{
  "train_examples": 101725,
  "cond_dim": 192,
  "text_encoder_activation": "geglu",
  "text_encoder_head_dim": 64,
  "text_encoder_bias": "all",
  "cond_dropout": 0.1,
  "scale_shift_norm": true,
  "init": "trunc_normal_002",
  "optimizer": "adamw",
  "beta1": 0.95,
  "steps": 6900,
  "final_lr_fraction": 0.05
}
Rows from block 5 of the denoiser, named by matrix and row number. Rows with one number belong to one attention dimension. Each number is 500 + 50 x the weight over its row's rms, rounded and kept within 0 to 999. All counts start at 0. Numbers have three digits each. After the name is the row's rms in percent of the matrix's.
# q: attention query (model.mid.1.attn.q.weight, 256x256), inputs 0-85
# k: attention key (model.mid.1.attn.k.weight, 256x256), inputs 0-85
q.171 119:512530507520416550436455496546485469484395579466409539399370415499546486493473451507414398521464430581524516584489576503606517436535459574531528486482559496500469480599452492522541490545536544526483464511438558496514511516496556461416509426465489528485416505
q.172 086:421470488490554443495559459475534472584539405538551490506557519451458493515510525446525489549478592418447502431559408483419486530444560436449546531460476520511515456482536429479440475489468468516574473477584454540441481490472398505545506626526508486480529493
q.173 071:427520537488416500410450493543478535518404574432457470476423495414528542490479461520411430511367416573521541523552596501540482445435555537542593496451639524578525468539539494476521409502436483486433453441456569496552451465560554458486511460477553541464457455
q.174 103:384518531494469511528546485511474527595506436451476483503452583437507457490546460491467475456449483555536511461513455538407499518422598450385579579425506550545532484466591502457463411569457455469465491421491478557465435423516479497599496477573527543529514437
q.175 052:570493455546494494442443514514535482459559557548530516525627456565501550488507502496550500573580473443383501464433443486594526481530424577609423397612522483458493523479453488488534540503508484556530521605470458476639475587480499531468562618469503466498496488
q.176 118:532524539514463537512442529545502508456453515438429519449428449517597504497556434555468437493469382590525524525381577528578506470542511551488466478508506537452474511524466537464537491594547461538438511498396551491569481503461587466473497445518525494522428433
q.177 148:431547529504416547392485489554481508563421471414407505425422487395549483480554441497422401534411424555503558527539494497550530444478535533517606462487587557523469464566515508474501419519476521518445449438433568520531445445503501470490556457484542534465418452
q.178 084:514546465553411518503503465498467465469498460577508500492471394452548525498558481524482421563573572509498557539386403449575577473448479557512491391480536555471505479543460442477444477623497405550544517474467430581558444452429476440537533524599563437490436453
q.179 120:456455493511574406448543496490546504556544494509543523478537543509430474544448569441528530498467582405454478439625470490433442515483459448552521557473461485517533479494534466515483502428471542492587479502589501502413525511511403569499479586492455538478544552
q.180 081:522483459492578496555542542498527492499624415570552455580598545509483486507530519513593577413553567439525492478482467507388512599481499417441426511528399502484498544425507547518504556470521497444496570543537454494487482511491480533549499529515456458519592496
q.181 089:524434490525568468597506565505533542469624437498583455586612571564468439503522565471633597395569532446479461473468473492417495573490484442475435489563414477486527528437475540492505543466505493430525553484537510492491475523497496553559504563534488492502595507
q.182 105:597462462499581467573519519470542471433563515567581482586577495595460488517450577496569577471617591419482469489470467484449476552526434489504390506524427435464503522446467481539499596473548484514548565557571424493480526549479478531500460548533471462533598550
q.183 096:525438437493580472595508535457533479511589450577576459582570588529474534487511511484605557440604553458463491445457449473416501550476486454465440538534420488493543509399546518507484547496500463489527533572551439484520513526489474529516474564541503490518597485
q.184 085:408587495515414563363498478496460457571416490447435510435435463410520478479489467488434414558415461524545538542574543511531554439477501534498606480490539543503470408640517511493496427516456534484462407492502520534499501431521500489466544404472524548469430492
q.185 064:466473456510538453487548472462485454537548427591517504538555481500479500535470540474507473514597597438449469443516448403427495520387480527486463593450455515500541450455523430501455525530440471528577479550590444528460483520464461487514463629547483471486537549
q.186 121:463570562472434573475504500532478486543468460469438476494428491422587519480603401553455427519436427552561572490468464527519557497455587469424544477484545593519494468495520521443513428577487424497428513434435495516554464445500514459543540450540593487496448409
q.187 127:551509489504494580421415523527480514479437532447441543432456477501516463462474487491476481473450420532520493578524581498568512475576452530511517478563512472469437515550465606513561530433528567462437479549454592451513541526519544501433499402417445524495461526
q.188 072:355538460515457541378551420458424511549441527557470521476505452444464544570465484517445436618470604456477533497641470469506469479425520502526607509450592464535478421575533426496445437493406473537565435503550500528455507488492460458512520519481548468478467507
q.189 107:512520536545540465657496517417532521414524551483484540528431421578575536556497501529440454469512496571529484492368540531462455466546482526473379522395437492410510546551482495488502556551588447541549593551494443537505458529447596478478429518541517490532454519
q.190 059:562512502504478481591497508552502528492610445554540445531583556514543473491548475524610566454555464498494552455410384507559554539450505495465440433564464570471555500411479506477516505569503413529449560449449444472638446503455435531541545567544557448480501455
q.191 134:515453473507561450539546483439524517486576494558598479593578535560434536523465563475573596485588605417469459446506453488433485560467490450504443525483468459511530513431520462520455544470479480496570556516595427502458515513508456537551471600521480485522563540
q.192 049:545444518477592491516452536542455561499525492483545471509540494505416600470463591457507544438441536515509400499577516472480480487606559519435502513464471467569503574505507488525524516528575472518446578569462468461561429521542463457447415405529526486528566533
q.193 155:536528435511442526580602490521540450494432485429461455493399524531633497451509473477420482494526446577497478559551661522491485423523540536431590536463475517549467510501529467461510507498556520535454499606488412465527520511573570461402482449547462522496467551
q.194 056:446522593534410504455486478432542512513486503467459503410488503511518427512535499504562451535481456532561552479444442511509523478435473525508431504523564561420479436542534584536525438568395507466498592359515500583491528482446485554553551494507517532536489427
q.195 078:477504525552379471429499533508538578490508555515506526481455468499490470521481555483628481417478532454559539419374418497478552493465481524471390514533522517496513519482601549527523464578396454478538511347581493530487519478446528560496514548504475480556513459
q.196 080:455520551522338510450532469490553431481468523429443513457424486503567475517540433526516447542530449547598597490411465523517544516444488453471459477500547549442499465510539545480507416528429527491524547360540502533437547430433564549543565551524506523530494440
q.197 115:533445428547566482542496495450459499534517491536551450545595547512519551482503550480480553476525531498423438477519614519497512505536526583494530539425420486505502541466547465488483549484559451499493450659434423464598443525576501400408398500560454488468555566
q.198 132:515514447518376524503589466479507488505450477375436405437434500519643482462512525483503474498511419565568479527499599524544511480540513550428580580481521549549464425483597467486554510540548526529453598550473408507525530495522540469407500426603496534505524534
q.199 084:558442427561348485524520496494507504523487597451506433466493594543584503471479565523550373442502462561478542493541616480453482477492450530376546532566559488527525468469562538414518524472505500502544538495503456502417526591527621491398544520542498494524491494
q.200 075:435572529468404492432550479526524466493505465445447497454359457472514507485508488534551508560495476516642563526463428520556553508450526477458485464550565555471519472517515515517519423528464547494478518353592517541463522433478512595544549524502519520504507461
q.201 078:514449479428671487590471536509498489465509496595553562590496464487430597505472519425435562478473579457458449523533527470496433471526549451540512466540461468516535615529376483498479542437547459500493386652520527452524483527548474513497467513449468438490479526
q.202 114:534425404577566468535427565483469544493522552563606533543587524532439538518447574507551559424500553458418433461446541522439488525529433539513456536473417441464520574474515533516435550474489439470535371546487567454592460552499522471459409561438501498518516554
q.203 074:440577542488382502450514501534556431470464525504464513429416480504510415497524472488569469517492459500596552519434415488536564514452473455458444477596567534499512440524493576529519435513408550496499557332546493529401561449432545553593601535447481496520490458
q.204 069:538432474594412472529465477455495519512614546561577554547640552527479512519486491553516455519530548470436560439480508495470542552425443511479432454524485525430531476510544574479475489504368513479543474442485551534460513530444568503509568555476559497498514453
q.205 134:468529581467682504503397540524476554495510451567501559560548466500395475563525464509489575497479544447457424492512437492480498499534533455599441470475441486473479560513423484549504524473527470455521439521458563520542435476492388480586436499438478478479506510
q.206 111:459622530387540534469550495565529430466472430453418501493300425467508485487516488448450528565482453516588511574490483510571469488512561481486546477540524516540458508520424454525524475483560538563453507500556459495455515438534481537538548448499459504498427510
q.207 123:502576499435575544539507551586540475426412531487484508497358457481510458509479510404505531458451484521543452558537547501470423450535521475552555525522483429536455596521415480524515524475565477562505464555522486453475504534547483497488527487449417519527403584
q.208 084:448579630489499583452464469467546512489489417498454488419532435505547380544539427547575484526489464516570442492513433528502535480552510437565493476535553517554476422494478540555543488584500525513512614419478518561473499456459457515614535403535498549486507464
q.209 115:493499546499488481450495428455454535585579382568464453494644501497526471515534489638486509544535493478474515461461435500565578541539514502488460490457506594472501373488538495517529494563509520458489582473450521564549486401430435457593445490571487520445600414
q.210 085:434541507501437508515526468528531387490490553485474548518435535517557485460533398518444469561561463512502610557470500541479552485384550443484429465477537524426501500490492515472479383490390520481513382397567488482432480460455579518536566595431465539517453463
q.211 105:502482510569320527440541489471565485468432528405468478374429460528530441502488496456575429490496462526615527447451471524490502491455463507470505498552538542528546498519561526492521459569471477522514608407520466531464544514511546548464579463537594473558485482
q.212 074:524494483546419528484536457412497557526526420501435415468597498519541424483536487611492509522520464515568398447543526521532581500570490526440506487515506567558457396501525563519528493584515508486483668470398419527528473500500476468503506423587559531464520449
q.213 112:545481534365674482505467507555474511492558509544528557538517486462394543514473500502464533506466537468454507527557446417503398531560498450554530458493483425474526534476406453494490559409561494531506514565548591486479489520503426509510492486467473451440492537
q.214 121:561414462485644464550453552504477544484545531543584537560590524512418539519472547454514538437472562472382430495541547469450419501558476534548516527487410399526496574482479484486468597445529454504532467629481554457560490582517461451432466497484473462493503591
q.215 145:536412493517624453526416570471454528493572549576582572566633518513366559531474557490526533472464572438388470474505497465436470541496478506592467475457423431505517586516459497483452565451483473477526413571501579491563484570476470485494460523421539476503515545
q.216 162:450554582522395501412516454493548533516456484467436448426464469482556415536541472524555442521510465510600545451445405510558560508481461478505477506549578577476485425490538533527551432561480518504515571336479482573425516455426497553565549491537501526498514437
q.217 096:481479532527390500483508470483530475505534546462478538495488523507495478514511449576478416534514480501531632486490450494477537520385452469481462440541552526466523449538499557467488416504375535481518526340533518528391536496445535560555616552473543502498494407
q.218 105:524413500503544465527432528436430554519614493553558545567702545493366588519501535534485495522475568432407504431522448446471467563450469507545473445469491509466543503536501514493450544461453486458505514540487579508527510520469430473533468486475615460488565463
q.219 095:541418448449498456563541492585479541514552599466543548580460562456438607462473550513425432488514523470441586568490521445455456517456525532388528522457530502438526539486526457454453504438495457494505399539582535459495492516502527514411510574470492479503461539
q.220 060:498587545519579548474462492550486561482420511501487483475436438503544421505507502463543520442412524519512393493529595499458522426543544474523511514557459499537442544561442560517543505536536511551504464474416414474464420494526529465536510449465436513510466517
q.221 088:408615509419474513457587444528530399507469446471460468482403497459532466494534444475427516571527455494586583560523460504588476510449537469487502497527528533504485432516502443522542424493517561510479498481562455472459557409530496509567525506565451491453490488
q.222 118:440507504575341486469523486442519498519484490459468460445514503524556474491520476534536486510527479520576532457412480546515633514446477504458430467503553577469502448528574571508516412581418511479488500344498457529504526432462565523541511543526548526555540431
q.223 126:583462442460601503545509519522469495489516495521516490534536508500488556479460546487449520479485506517445444539580590486491409485578516528516605536468440419527480542477478423489495582442579479533473500654484488454547489556567477437418455466516458497456495588
q.224 109:509458637460507468505538532628584538482478512451523576550439464550440515542475468524554521461445540477496515473435410552427511548489490410527457432503521487479551583567460476529512535452529531542497467422615611541400496531485468597541542525401649516529507495
q.225 135:486528572494483444476536472549599469522459526389409516456425450572545515554484464523451463536430560510487459414485517527480404562542563447558468469402583451477498491538442499461468491561562465531518524456452493586452497552457481478550474550576508514499362526
q.226 090:429533568501553431471545453505531548554453523461463438499446449512478404518522479490419465533464557418489502417521434546503398524466518425612463539414549477498489495548458536459480465477528454473525510421542503525477443519498453479555449578574481531471411537
q.227 126:434490550483520410493556441523541514517442472436416485494450463524527508564498479482443500542455607509463477399518463522486436517488596476588487535399603457459511485567474470479463452557557430523515477456490495574468448530504461464537464609542530496502387512
q.228 042:428447487523493518546406506554481486509516365490482520566465443464432513516500454545609540531538533481509536553439433475534572523519597442532510502606507550463564515510484427598508485514517495519491480402537664526474476465547502542532566411453594478497579441
q.229 065:455513483520575447460531467480537513544488555482483475498467478543512473512484530482424484488461597444442454395572487491479430512487519493568429468373496468479490484544482554440438469507500431482558466552567502529535501535462451468537431603565360489502424546
q.230 098:494417419471530533493479536449451476476528477599527529511620504513535578498508537435486567446504495532473434470571456437527570478520534546440532502507420496533460456395492429540495563467497498523521468673479431443540533513543445458494448565468429446514550552
q.231 147:463537557506547398468512500555617521548491564456477501505428453541489419546495474506493434496412575418506502428485440570419435505492458411550391456442527454455486566537429563457450519473514459475581515466581548537460481542419509488561489506491479512538444531
q.232 121:545489406514440590555494502375450501450554477547532465508556540479541509480505504532531522542591423559506498563497570460578564484532505573448567587532460521519507458434594485546535486529487537535482563531420413489555546474524550497419498451524492460493573514
q.233 099:508439516487544555587514494523500525464479433447409547561408494523566583575526447518419520517519522570507457515492455511489510510560581508530516463429507540440529491535465419519506548598599491553491452586471570523470464499519471492497455548489525460509470510
q.234 136:494447557445505441531493504572566582451500502438470549557428505523449537552498477525544523503474596490508530491449420571420501510489522399603457465483540489443541608565471433550504509457558501524520489447615574544442451550533475586532505558458623486540507565
q.235 098:530477549461521530484442541569481554483509494564571578499521505466420534459486478452543516450487477474528506599482474519442524460471446495444471391581498506524492541511471526503526501425473548461457406487571599433498492468530467567501604434373558522491579463
q.236 088:497579479536472548477584496395481457501425535504522387454581509519588427517486562550449482544521478502502442401545571475555437500558526548434514616487508482499475426438555514451517510558549478506497543545368401510544581519459488420450449506574436505498460505
q.237 104:455581453544525507454521432464464512518458572465459408484493546440533427466527528520450406570517478490499546539544567477527424470481523554499561573444531489519457465485534585415494403529461488439500541424435433518532488463510529456442439469621419507468400510
q.238 059:491536577484531472432445527571522507486536528503505539510555473487492488490479512439460416401466471429558456498481528540450477474531421461423360421500519464496446589483439596433467546479503489463522489589600548482471478500437519480502523463493436484543522508
q.239 111:499449555503458424570521512529565506495521469417487545537452509527478484558483466521566495509489572521496573466414424563446520525493543453583510523492528522441593597614503441576503523521531525585507491390542556577422442521526513608530518545476646521512519532
q.240 104:560476502505458591573491540469499445473496508470462539509506521493557609497516497550476520485568402624491444578494547482535517463565520560417548455513496555539490465472501436495548548575539543551434481568401503500472534483525508519460502384490501487479515436
q.241 128:522499415512490577504464506424400468491527486577533497482568537460499510429532524472523528503541384517513502596548557454572552460475463601435571530554439509565464424439566525500525467497416528448429498537433431431559518431554518475452533429515435515477568452
q.242 077:533450438489471586559408516475476509465561382555466543541503479497463571471507461507509523508587440540538495648494474490527560503562521568476562425599491555520511476500495432558515515515521526544461507555415558482498502434572500558445534414448486479485578477
q.243 094:496512451522438509492572459439493433497469468508480412454545482538595493492454520530476546551506490518492439386507599437598519556557541547514523577487513512492499422444561452458502503612564446559510555557394389527585534547441515426481453525610467458507453500
q.244 067:494555600486477522427508486552535553421452617454495537413511540518487537508474485470562461486447536463573485471410635520437452530527459474444429412480552446439457527523489546478492467512525491496491478456566478500557504556423512501451582523541503463521444491
q.245 110:534500365561500570530504511399435446503557454598567475491611529502526490484505533495522509484571415527507477547544549456561548491535471583413519556569421503543490438440539491500522529487461490493498531600461406461558553464510545461450475440513410487503556489
k.171 080:478488461476423420525625524515494496505502426435536519445407416506433575479407529471417416453502465508506565532482503525444388508506475563472493531515497490526501512577516494423446546510439456422560442504527593511436437512443476455495493478542522524499389479
k.172 069:450526504526532523490439501528541540482497528477460427423579637412558457460535434492563565546473431503483534517534504436528507534469518462530547471501480544494509429459503531529522394510466542573460568525422482436531533477453490616502502503445436526468476512
k.173 075:416482417444544426509480533599515517540470443510546504458504540438408570493483585459479455368443549512456645556510488510479480447555488539547547503505512533511549515552434422452446517418528516539533374491571521476470441494483464466511533512450509485484395504
k.174 102:370530483465580524498455452537544525546463422500489545506510568399458482503532482527466545501427510478461487549495513489512528556549487465532423475571513508497551504526456558524477465416567548589487480500618540477457442477485496542488589397442446452467511540
k.175 054:626519535465490468457526493539521534411494556494464475506448483569571495503489536554584535506543468522605477477471451483494558458461603489453510533450466516482504486461533426489514480590544440476421594466463430474632578549540482516455466551508548513521511516
k.176 102:484481537442441546510601461541480510475434479479487552564383367490466571511485487496440474478450486497543520547460454569450488495526586522443462478521477497484546566515497494465516531448493444438522519468532556540431421474494428450504585469536531440558503486
k.177 132:428452435444547478475546467563481552530491442507513498427501581411432570462539539410433488391452469522445661569520425482502536511521551542521514513537461556505504463519437448432471494490478491526490428535554495452462411445456409480495596461497438457469418504
k.178 088:437574491502463535553568489578553615407458508466431489558446527489526534456551489452567471431433463516566587533488500470502607421508575507312548511434424503474523496537512539506537383496511426539422560449465496525488470408527529497449467536536507510581513527
k.179 102:520479524557504453494442527487511496526537537470508409445592554542517417511533471592568544557564459509481434445550502459573436518496428500607541509532589516520442479500496542527498511578507561525487528509422545466558580561491527631496454483420503557427481491
k.180 060:531504495554585568480387494440464490546537554572512517611561488463533498511612477555542577550527541468491380505560450506541547613550479429491477451493497483464536490429482538588511494527519502524447541521461436490551514476552525542513481558440477476520652485
k.181 084:546504507512551591475393456428457431472549575544508509640569437523516466541579474546562527528577558445508386508515478559557547523486522458541498485459518499465475554467443502583537527536536502548472540540445430499571542564560493508531473535483475462507637502
k.182 086:568547542559459520521464521448505489468508576498468472559488462580557439549475476578573523569541527473550403429504561504483496473467476467408510493477520427498480550465592556528534504524523481479492564439443512532554578526539584522476382547508562545529613508
k.183 064:526553566557504546494447510462526536450528532521491507508505535513567397529511491540603518578496526469540407435453486502499517502437448402427411482502464430510527490418567536543507474484509441501502582456520435527553600545543558520506561552490487521531688508
k.184 078:420481396513538457492543518569526512534514427538538505427531601419444520445532532421423489431450461510443653589554514439509506501494469550566494514526448561521492448511487477458457510510423515490506404589572492489469442447472487450514547452518465484460448500
k.185 058:484574559568469496544499535530563537450457528470465465508489609500580442510490397565632518560468456478569464480516510477537518434450495446464512518532551462515509483517536587562524402523511478473445552444398568492527586478529576586438466529496525545522545519
k.186 125:418509466427582527509531437564491580539462431540480517521478522357463566457541512440444517423404479501479592570513477520474572526555544499459483475535429533471563464511439526485484446412532489529449456517569485471464377415459428463520613486492477444502491505
k.187 099:514410428482534459465546477430440410556577501547540498473531399529440553520473551433359488487582492512457499495530451541449430594507460555555472568513502515520432433500483428464465617574441520441544434589506446523506417538473444410509552474543479482441507461
k.188 059:454501420513522445511518533554528538533478478476476448429549627470515519458489513361483498420462453553495704479506579439566561438509482564467556583498482563517498438459507479454486400480482474560487429486523467423523454423467504505492474496435512575474364512
k.189 106:550519549486438542581546504521510542472453518438476513549377364543516524497485444521480486501495487487587471522495551544458483461568546515414514465454514423475518607549482550462545487455528516447529580425474622534429480475528545521499434493510545521567516461
k.190 064:530531574452529617511530446522480602472452502490424483635501490471568560490537474572593546465475488479569415514433434532493594516522579429437494455488469469439525541470477526610556467479627445521448632501502449515563471446552471507463560530525498422564637533
k.191 104:549576540597480545497419523452516504449519566507476475540545539563556428510520476592594534545535530493528415431473552488531523453470474465494518484464518489497514512485548552570540473532545515518475567434445472496561599528561600597476402556480540540491583510
k.192 045:516433540503536428599500470569577428476510474532516569495473544502507592471553493390382556468488463506430608438475462522515487515406498506534539463549512533516534506481566424495531426563431503506454500500558500427494501437519463615485542569519544454438438443
k.193 149:530519399525419486592546509463479356469493487487428501486460499486557556442519431419499460491574497530494529554489614524416533483413513623527501487484485487504449477541533477483440522501462536484487518532546468481507546473517591497424525573617491547474444508
k.194 046:487534470503504487453469484543480599506465514450532469517619458516510376539495534589535571493524560512564395433536512555553478431568389480435512443491524508456471486494500587529531514542546462490482440417388437458494490512500522497565436394445580533489552406
k.195 077:544446532487580485463461506542497550524453581511509472496503415575510542492505544506384592548536488489457477432512477448544464500545461498454500538498528441544478462418466544461555443539516441529488427469408420392507443482507470557548474512458532538503506401
k.196 070:505548469573531554458456500465435588505485577456476426479510465473515438527511533585541466504573524526589417528515569494577512478627466494401529501501525478479461508465533594449579545553565472498512431513418481522479495497476531405564445424460523533559511419
k.197 095:511465465465479435508515480483538390573507461536486516465504609534496588426496517410416478471528471509355583496486507470468511561385509558512462518508487486571536502531509451501472476482380530455469554518540458462529543497564476576418553546585464443444458542
k.198 124:532521423556448450534568494494492445489484456500477449427498499538546564448506477398505472497578506538502551468405554464470559486421433619507492546501483492542409459579531469513456543570461509495494516529482430462511516480504558543435530570617485479429469457
k.199 085:609476489542442464498464526442438581500532674450468442476474516532540537494346487525500486480515544544495486467545618489510483452570459599519525517545482478443427457505523502432575628543559522455474458615531490426524522573448489492456458532489501587487394477
k.200 058:504503509524526573487505516525481520465460518508471479456494392508526491539549504542484557490565472486562517496496541441548494425589482462400521512502503463508466445438490639500589426585598456485505362487432490503454405456504557429559515469462477443549514416
k.201 076:462476509443570509485497544560521400507510490532483559546487448470444548505476502435415503450445496466501515588606469475467444495511618459451478540503514546512570540490417441494479413399511471523503492505581609498453515489526490494498511488422466472551495553
k.202 097:546421468444489400494478535524571428590489523540499500499468579572503571432453536500446574536484444472363526431519504475519410553434531501480485612501523452627570489410500478485513473405424510430507473481457466419548513497561443597474463550472483522503530523
k.203 070:472550490561547568456442497510445610455483585493503457494499351525520459539546511590539500527534508481571440495490468504563512462639477449448504493504511495444487485430473578500540495528593446581514408504469488526439458511451568415570470470413498547524513447
k.204 071:537468520528491491412456518493471645571496585433533449491504594496481414486394520559497513489505502539465452504561515502524447476601500525447510473586523453489507436413530549484579545508548513469466433497454577474554470581492439531486463446482451563489480498
k.205 133:452509555445537504531505472511555427526528369538555551597543518468457453542606523517495529505408476446468508517503359527471506597420541407565462472495490548517626535519451500550442434402368535510508557443517511571480522458551457501538535456477528468516593565
k.206 083:443557476512514572543531476515464414424477420510467525488462392473495477523609470468486462534493504473619497608502508479467555475528543460494501517470487500460485560558479503497441414495568461564554444473551486566405482461495594408540509503468487452544542502
k.207 126:506509500493473457612524524524530356447480505503453550520463406479499585537545452462544493523447516472534504517492515529424457492456519493573477540467471512468480555482457404454417501421486485517545476516598461510429512509486558465530512553480558541569489496
k.208 066:509542562480514458557513488525506573474492407528544485588536456475477446570613509501566496464450547466504438430412393513480550525430423473592453466474472551454540514547501489548466556481437473528537605490515390543502536457484474496544511499507561533494604483
k.209 117:425507533485532539447533423511537578484500357505562494519627546491464417500510542529470491470476452510462505478453416477535565543461488449512513442527511531542531453612524559577494471604413531501484596466447552536526510457542446516479533434546467365439591509
k.210 113:489539471554486577489480511429433506476497577464490461488477472509507427501457496594512521498525524522575405566534617509490470441631499520419517444527525456467493482454496641450536518497543506459504423508470526517494501541489586399561489442456513484556486443
k.211 087:611491499528511445517454553487474595551480594515460427472482451557546540491557490470486501495607566482494456380437446476503538506507398512490465567458487480492418454426484447503544587491548454534485550553445365477495496489490464564516466556578513656487485429
k.212 060:546476531535483464550548473505525569506495378527530436474538531489505450492560479440455458457523499498444527407420446509505580544445443481597521475518513466497513446642511518570478476569441533533502552514461466497570465473546475611495592533615489442360499485
k.213 104:420511547473526551493497509489492519447524484500543588537508536440454503553484465520580424493369488485530526575493435553488535559520597445575510518516464583471524563587508376529468523478557498520521544548590573590526537530473470423489467469455469450489489585
k.214 091:515461507463470394535516542515559441539557510507519567530483620501475593481449485425548481494418484492400557517516452541449476581396572496593486541491479538522541544508511360495427495427450528497519550529581553502565504544494433547445506554521485531501477588
k.215 114:499456550435536423475473505558566500564529531546558574522489609515466553469435546500503570501383465460408535483603433513531400556458582421532501517499507532566595531397515435471479484400460512479503513455509589480526443502510394546495489512415484559503479570
k.216 131:519561585591520515459497484495487656514484488509514431455562415515482415563523512588566489510541519512564469416421453457555535478528366492481497486500482476448467475524468580546548505580547481539509547463431450524464517493457512498578476437513558519480537435
k.217 109:506515493566485579430441505456424638479518594444508456526496511499498423551438505592536509519515525547570447529558544516536495438628479484462553427516537493440468474466511561492563545539606503478503439521459567516519472523450522433529464423461502546527466469
k.218 090:482459538420548529411487506525469621566535520527577524520535645455480428502465552501455507451424502513451499483582405517580518521522531406458519481517528561540577510494546470511553481500515500469466562486453625490562443512499360553451495428496461461424517569
k.219 094:473461471500476588466485488446423473449516572440476507497431561470535516463409469530515488524522473561528536583622601520506487476630586531478603489507517493486478529467531505476527518535621496484468425527537586498508431543466513442437439476457466509516442515
k.220 052:602497550516438450592529453557515466476479465475489480571504385531447557522531474503488603537443527472468435486490542531393458452458420560574466486462481499490519538501489500461443478464406505495506508475545481451529497530496568553561568574465571505499519461
k.221 064:409574419521494643405496479422409482450474463549496521489533467460496443510640494542510418506557504504630535619510511494514599515526529453475491479449485512445490552576503544547462436532556474540502469478537485595489537480503576375508495434518475408528575555
k.222 102:527492511518539508468465510536490559542460530478495448470493472544530462466507525534421590489576497507486451457478509427560454475548418522383527446510538435544478425425515635474563484536522470489469468447404442437469457468526514551540496490519508517490524418
k.223 120:475488463482460472546539503501498405463539473539505574507487564475488581487455455444563433473446479509456571534477516513439530557428575563588497542493500523504495548549543377498418526483458533486515542564621541511540545529510505494410521548533453458486444600
k.224 111:560605538483521564561503493415542537477451472480467518524429369536521463540468442544413488549493490469594418570461488535463526475577531471485482443558495422522449500574442487532523548518659507464565540471492503500435543499507510467512489413496528466574490504
k.225 117:457540531515404489539590445494536462543492501442481536456382572484520522529545486525490417556448467526469656521525513501431492475430524497467543527418568552520550515573533463476501442491445547500483486455587521466444487502485497561475532497517584532468420524
k.226 084:427597515456523517414512495583502427462510544479474505443469493425536467477528468506533489557465417511490595512500481498524482442460628435548551426431529601425450592557478495497506401494521522611402455506442519544485463429474535564484563523486487626454478537
k.227 120:395536476526446513547536451545483414491509535474467527444440543439535512495549486476528441582553493541464670530514484496493477470431553527520551519430568566485492507547543443462450435533463518600500487498550511509463422480457532492499557540525499554449425492
k.228 045:497519502514515553501534494409493440483532426545476527508539382535532518444453453471433505584566515474534350521497500484491544475567486519468480406498460439508455503504494533504508569520595526498479544548437371521492543473486567434464458492545381458512517509
k.229 090:453469502438507466504497501615494462557490498463503516463451531424484538478540466471532475507504430509473652488564468494470433502419559481551562461475517548511513557544501523450508395481438542565469432495532592517473475467493527561501550480472505566462489483
k.230 061:479383408467545513600461490554476493457521507536541537423597587464422552472486527349621532452556534479453562542561508490543469494461474515602515474533484509502545391465536442472425461478371489507536453573573497491405434515533504420530493467520510453501528504
k.231 138:465605563469501524454506510530535461504471477407485502461385411457557453495495404528446441609421455519561519532524506555474460470494606442513577399497556521465415549589459534464537438503587537508483441455484565514395516458448520532490522411481525600445476523
k.232 118:511421408536488454471448473488450546498541490559549459508589601530457500464496616489545554419525559500482491427491550483519497596475369575438468566574446471483594468406572517515451497472437464487506522499491445499582491527531513468549505599528491438499568433
k.233 117:442402434476466520545486425528426389461542473544543519551558525442444548532503489445588574584635535459517622503441413511469525548390516439528491489556514561491613525455509456519436476526411485575510513549595512499514413436544480480543562545490532498520550459
k.234 128:551598537499510563526479496431539505460480487470435492527426324504529458527459469541427490591562493486629415576431488563437535480585553459473488419598501450471418513517438504514491559535641503501564544467473490477420544511447500459546522452500496490532503488
k.235 110:610573581461560526496472523498559567519490470493464503529476356517519506516491454541418501453486470467522348566451448492493513467602549480522422464530451426512412475515437495547556587519611490461550543532448486496513573540492479491498454445454438479525477528
k.236 086:458464470532425434522528524541491525481517548481565513511497681498483497509487558511641493441487477541390617472511586489541469479446413515508550608400475556529606484508595505496471444448357516534464467477537583505529514524527500541463505533473565504504522504
k.237 120:449509520491503445370467504568501516571518492524529456493475592487503489471565562528523470468461506536407627433515503447501489528419536508414514534451484520495524550444507549469534401465416489559410484446435542494582487462504502603477536576475455523429503495
k.238 042:519517588448511521499471509578547523531457526457508521540423391509564528526504389510462540522353459515506483464490497480487461509518602532585490486478569481473429536539424528486561533490565505443551451442509633445437517584440468495528481394485481552506464527
k.239 118:535606494525499574510495465400525485432466418478479500520456409531531436522469480559455526565533522478667399562432503560472552463593501492471503460595495454475455526519500502518500579523676492494519556459474456497451552488466503457527522430518489450531512478
k.240 086:531374454496438483535534466470454491534528482533517534559540572567431588551506577497574551452541570474442557497423446471469524541476420522471444560473503523547624496425548424543489589462398476455499542479578489491578462572595442511474492561498551407546540472
k.241 094:498419482503552411425469521522470557505515566573503463505643573508470521477505578473545514402500558486403477404514504430547487546491486528519429538449469495501546457380525485515509499458424431463454498598469463503646470566550489476496445589507451501472530515
k.242 064:510451431485534518427471483407447395507551454596496512495571455521464533488513540463505570501556578468514414490424416478516566542518464502475417491536461488495479531360504476514487631531536476473517539530532418520559504502541476455496514580558402451470587496
k.243 114:450401444540416456598566503516472473506538549470543508481538674517480526476482530430611473478517498543429600440553584502505492510417404560495560604422528558528608462508593478476441461492374547509505477499575495497494469532534514500505492556524581501497489491
k.244 069:564529612531453464609485543534554568602431502449500498556350464545523499537504441562387407470456533492459480506519548502416468512503469530362449593495541365567476455546423534448557500488527501389535535393493558451476537581456466554530481421463539475532431526
k.245 079:485380413511496456490488552533455500489516570529578511491633650480440529505501568473646549406532525521449516420530559464576462560485420509551514551498486551508556455427570478481446493466370468504488476570539500478563477553551490467533501530527525468506522498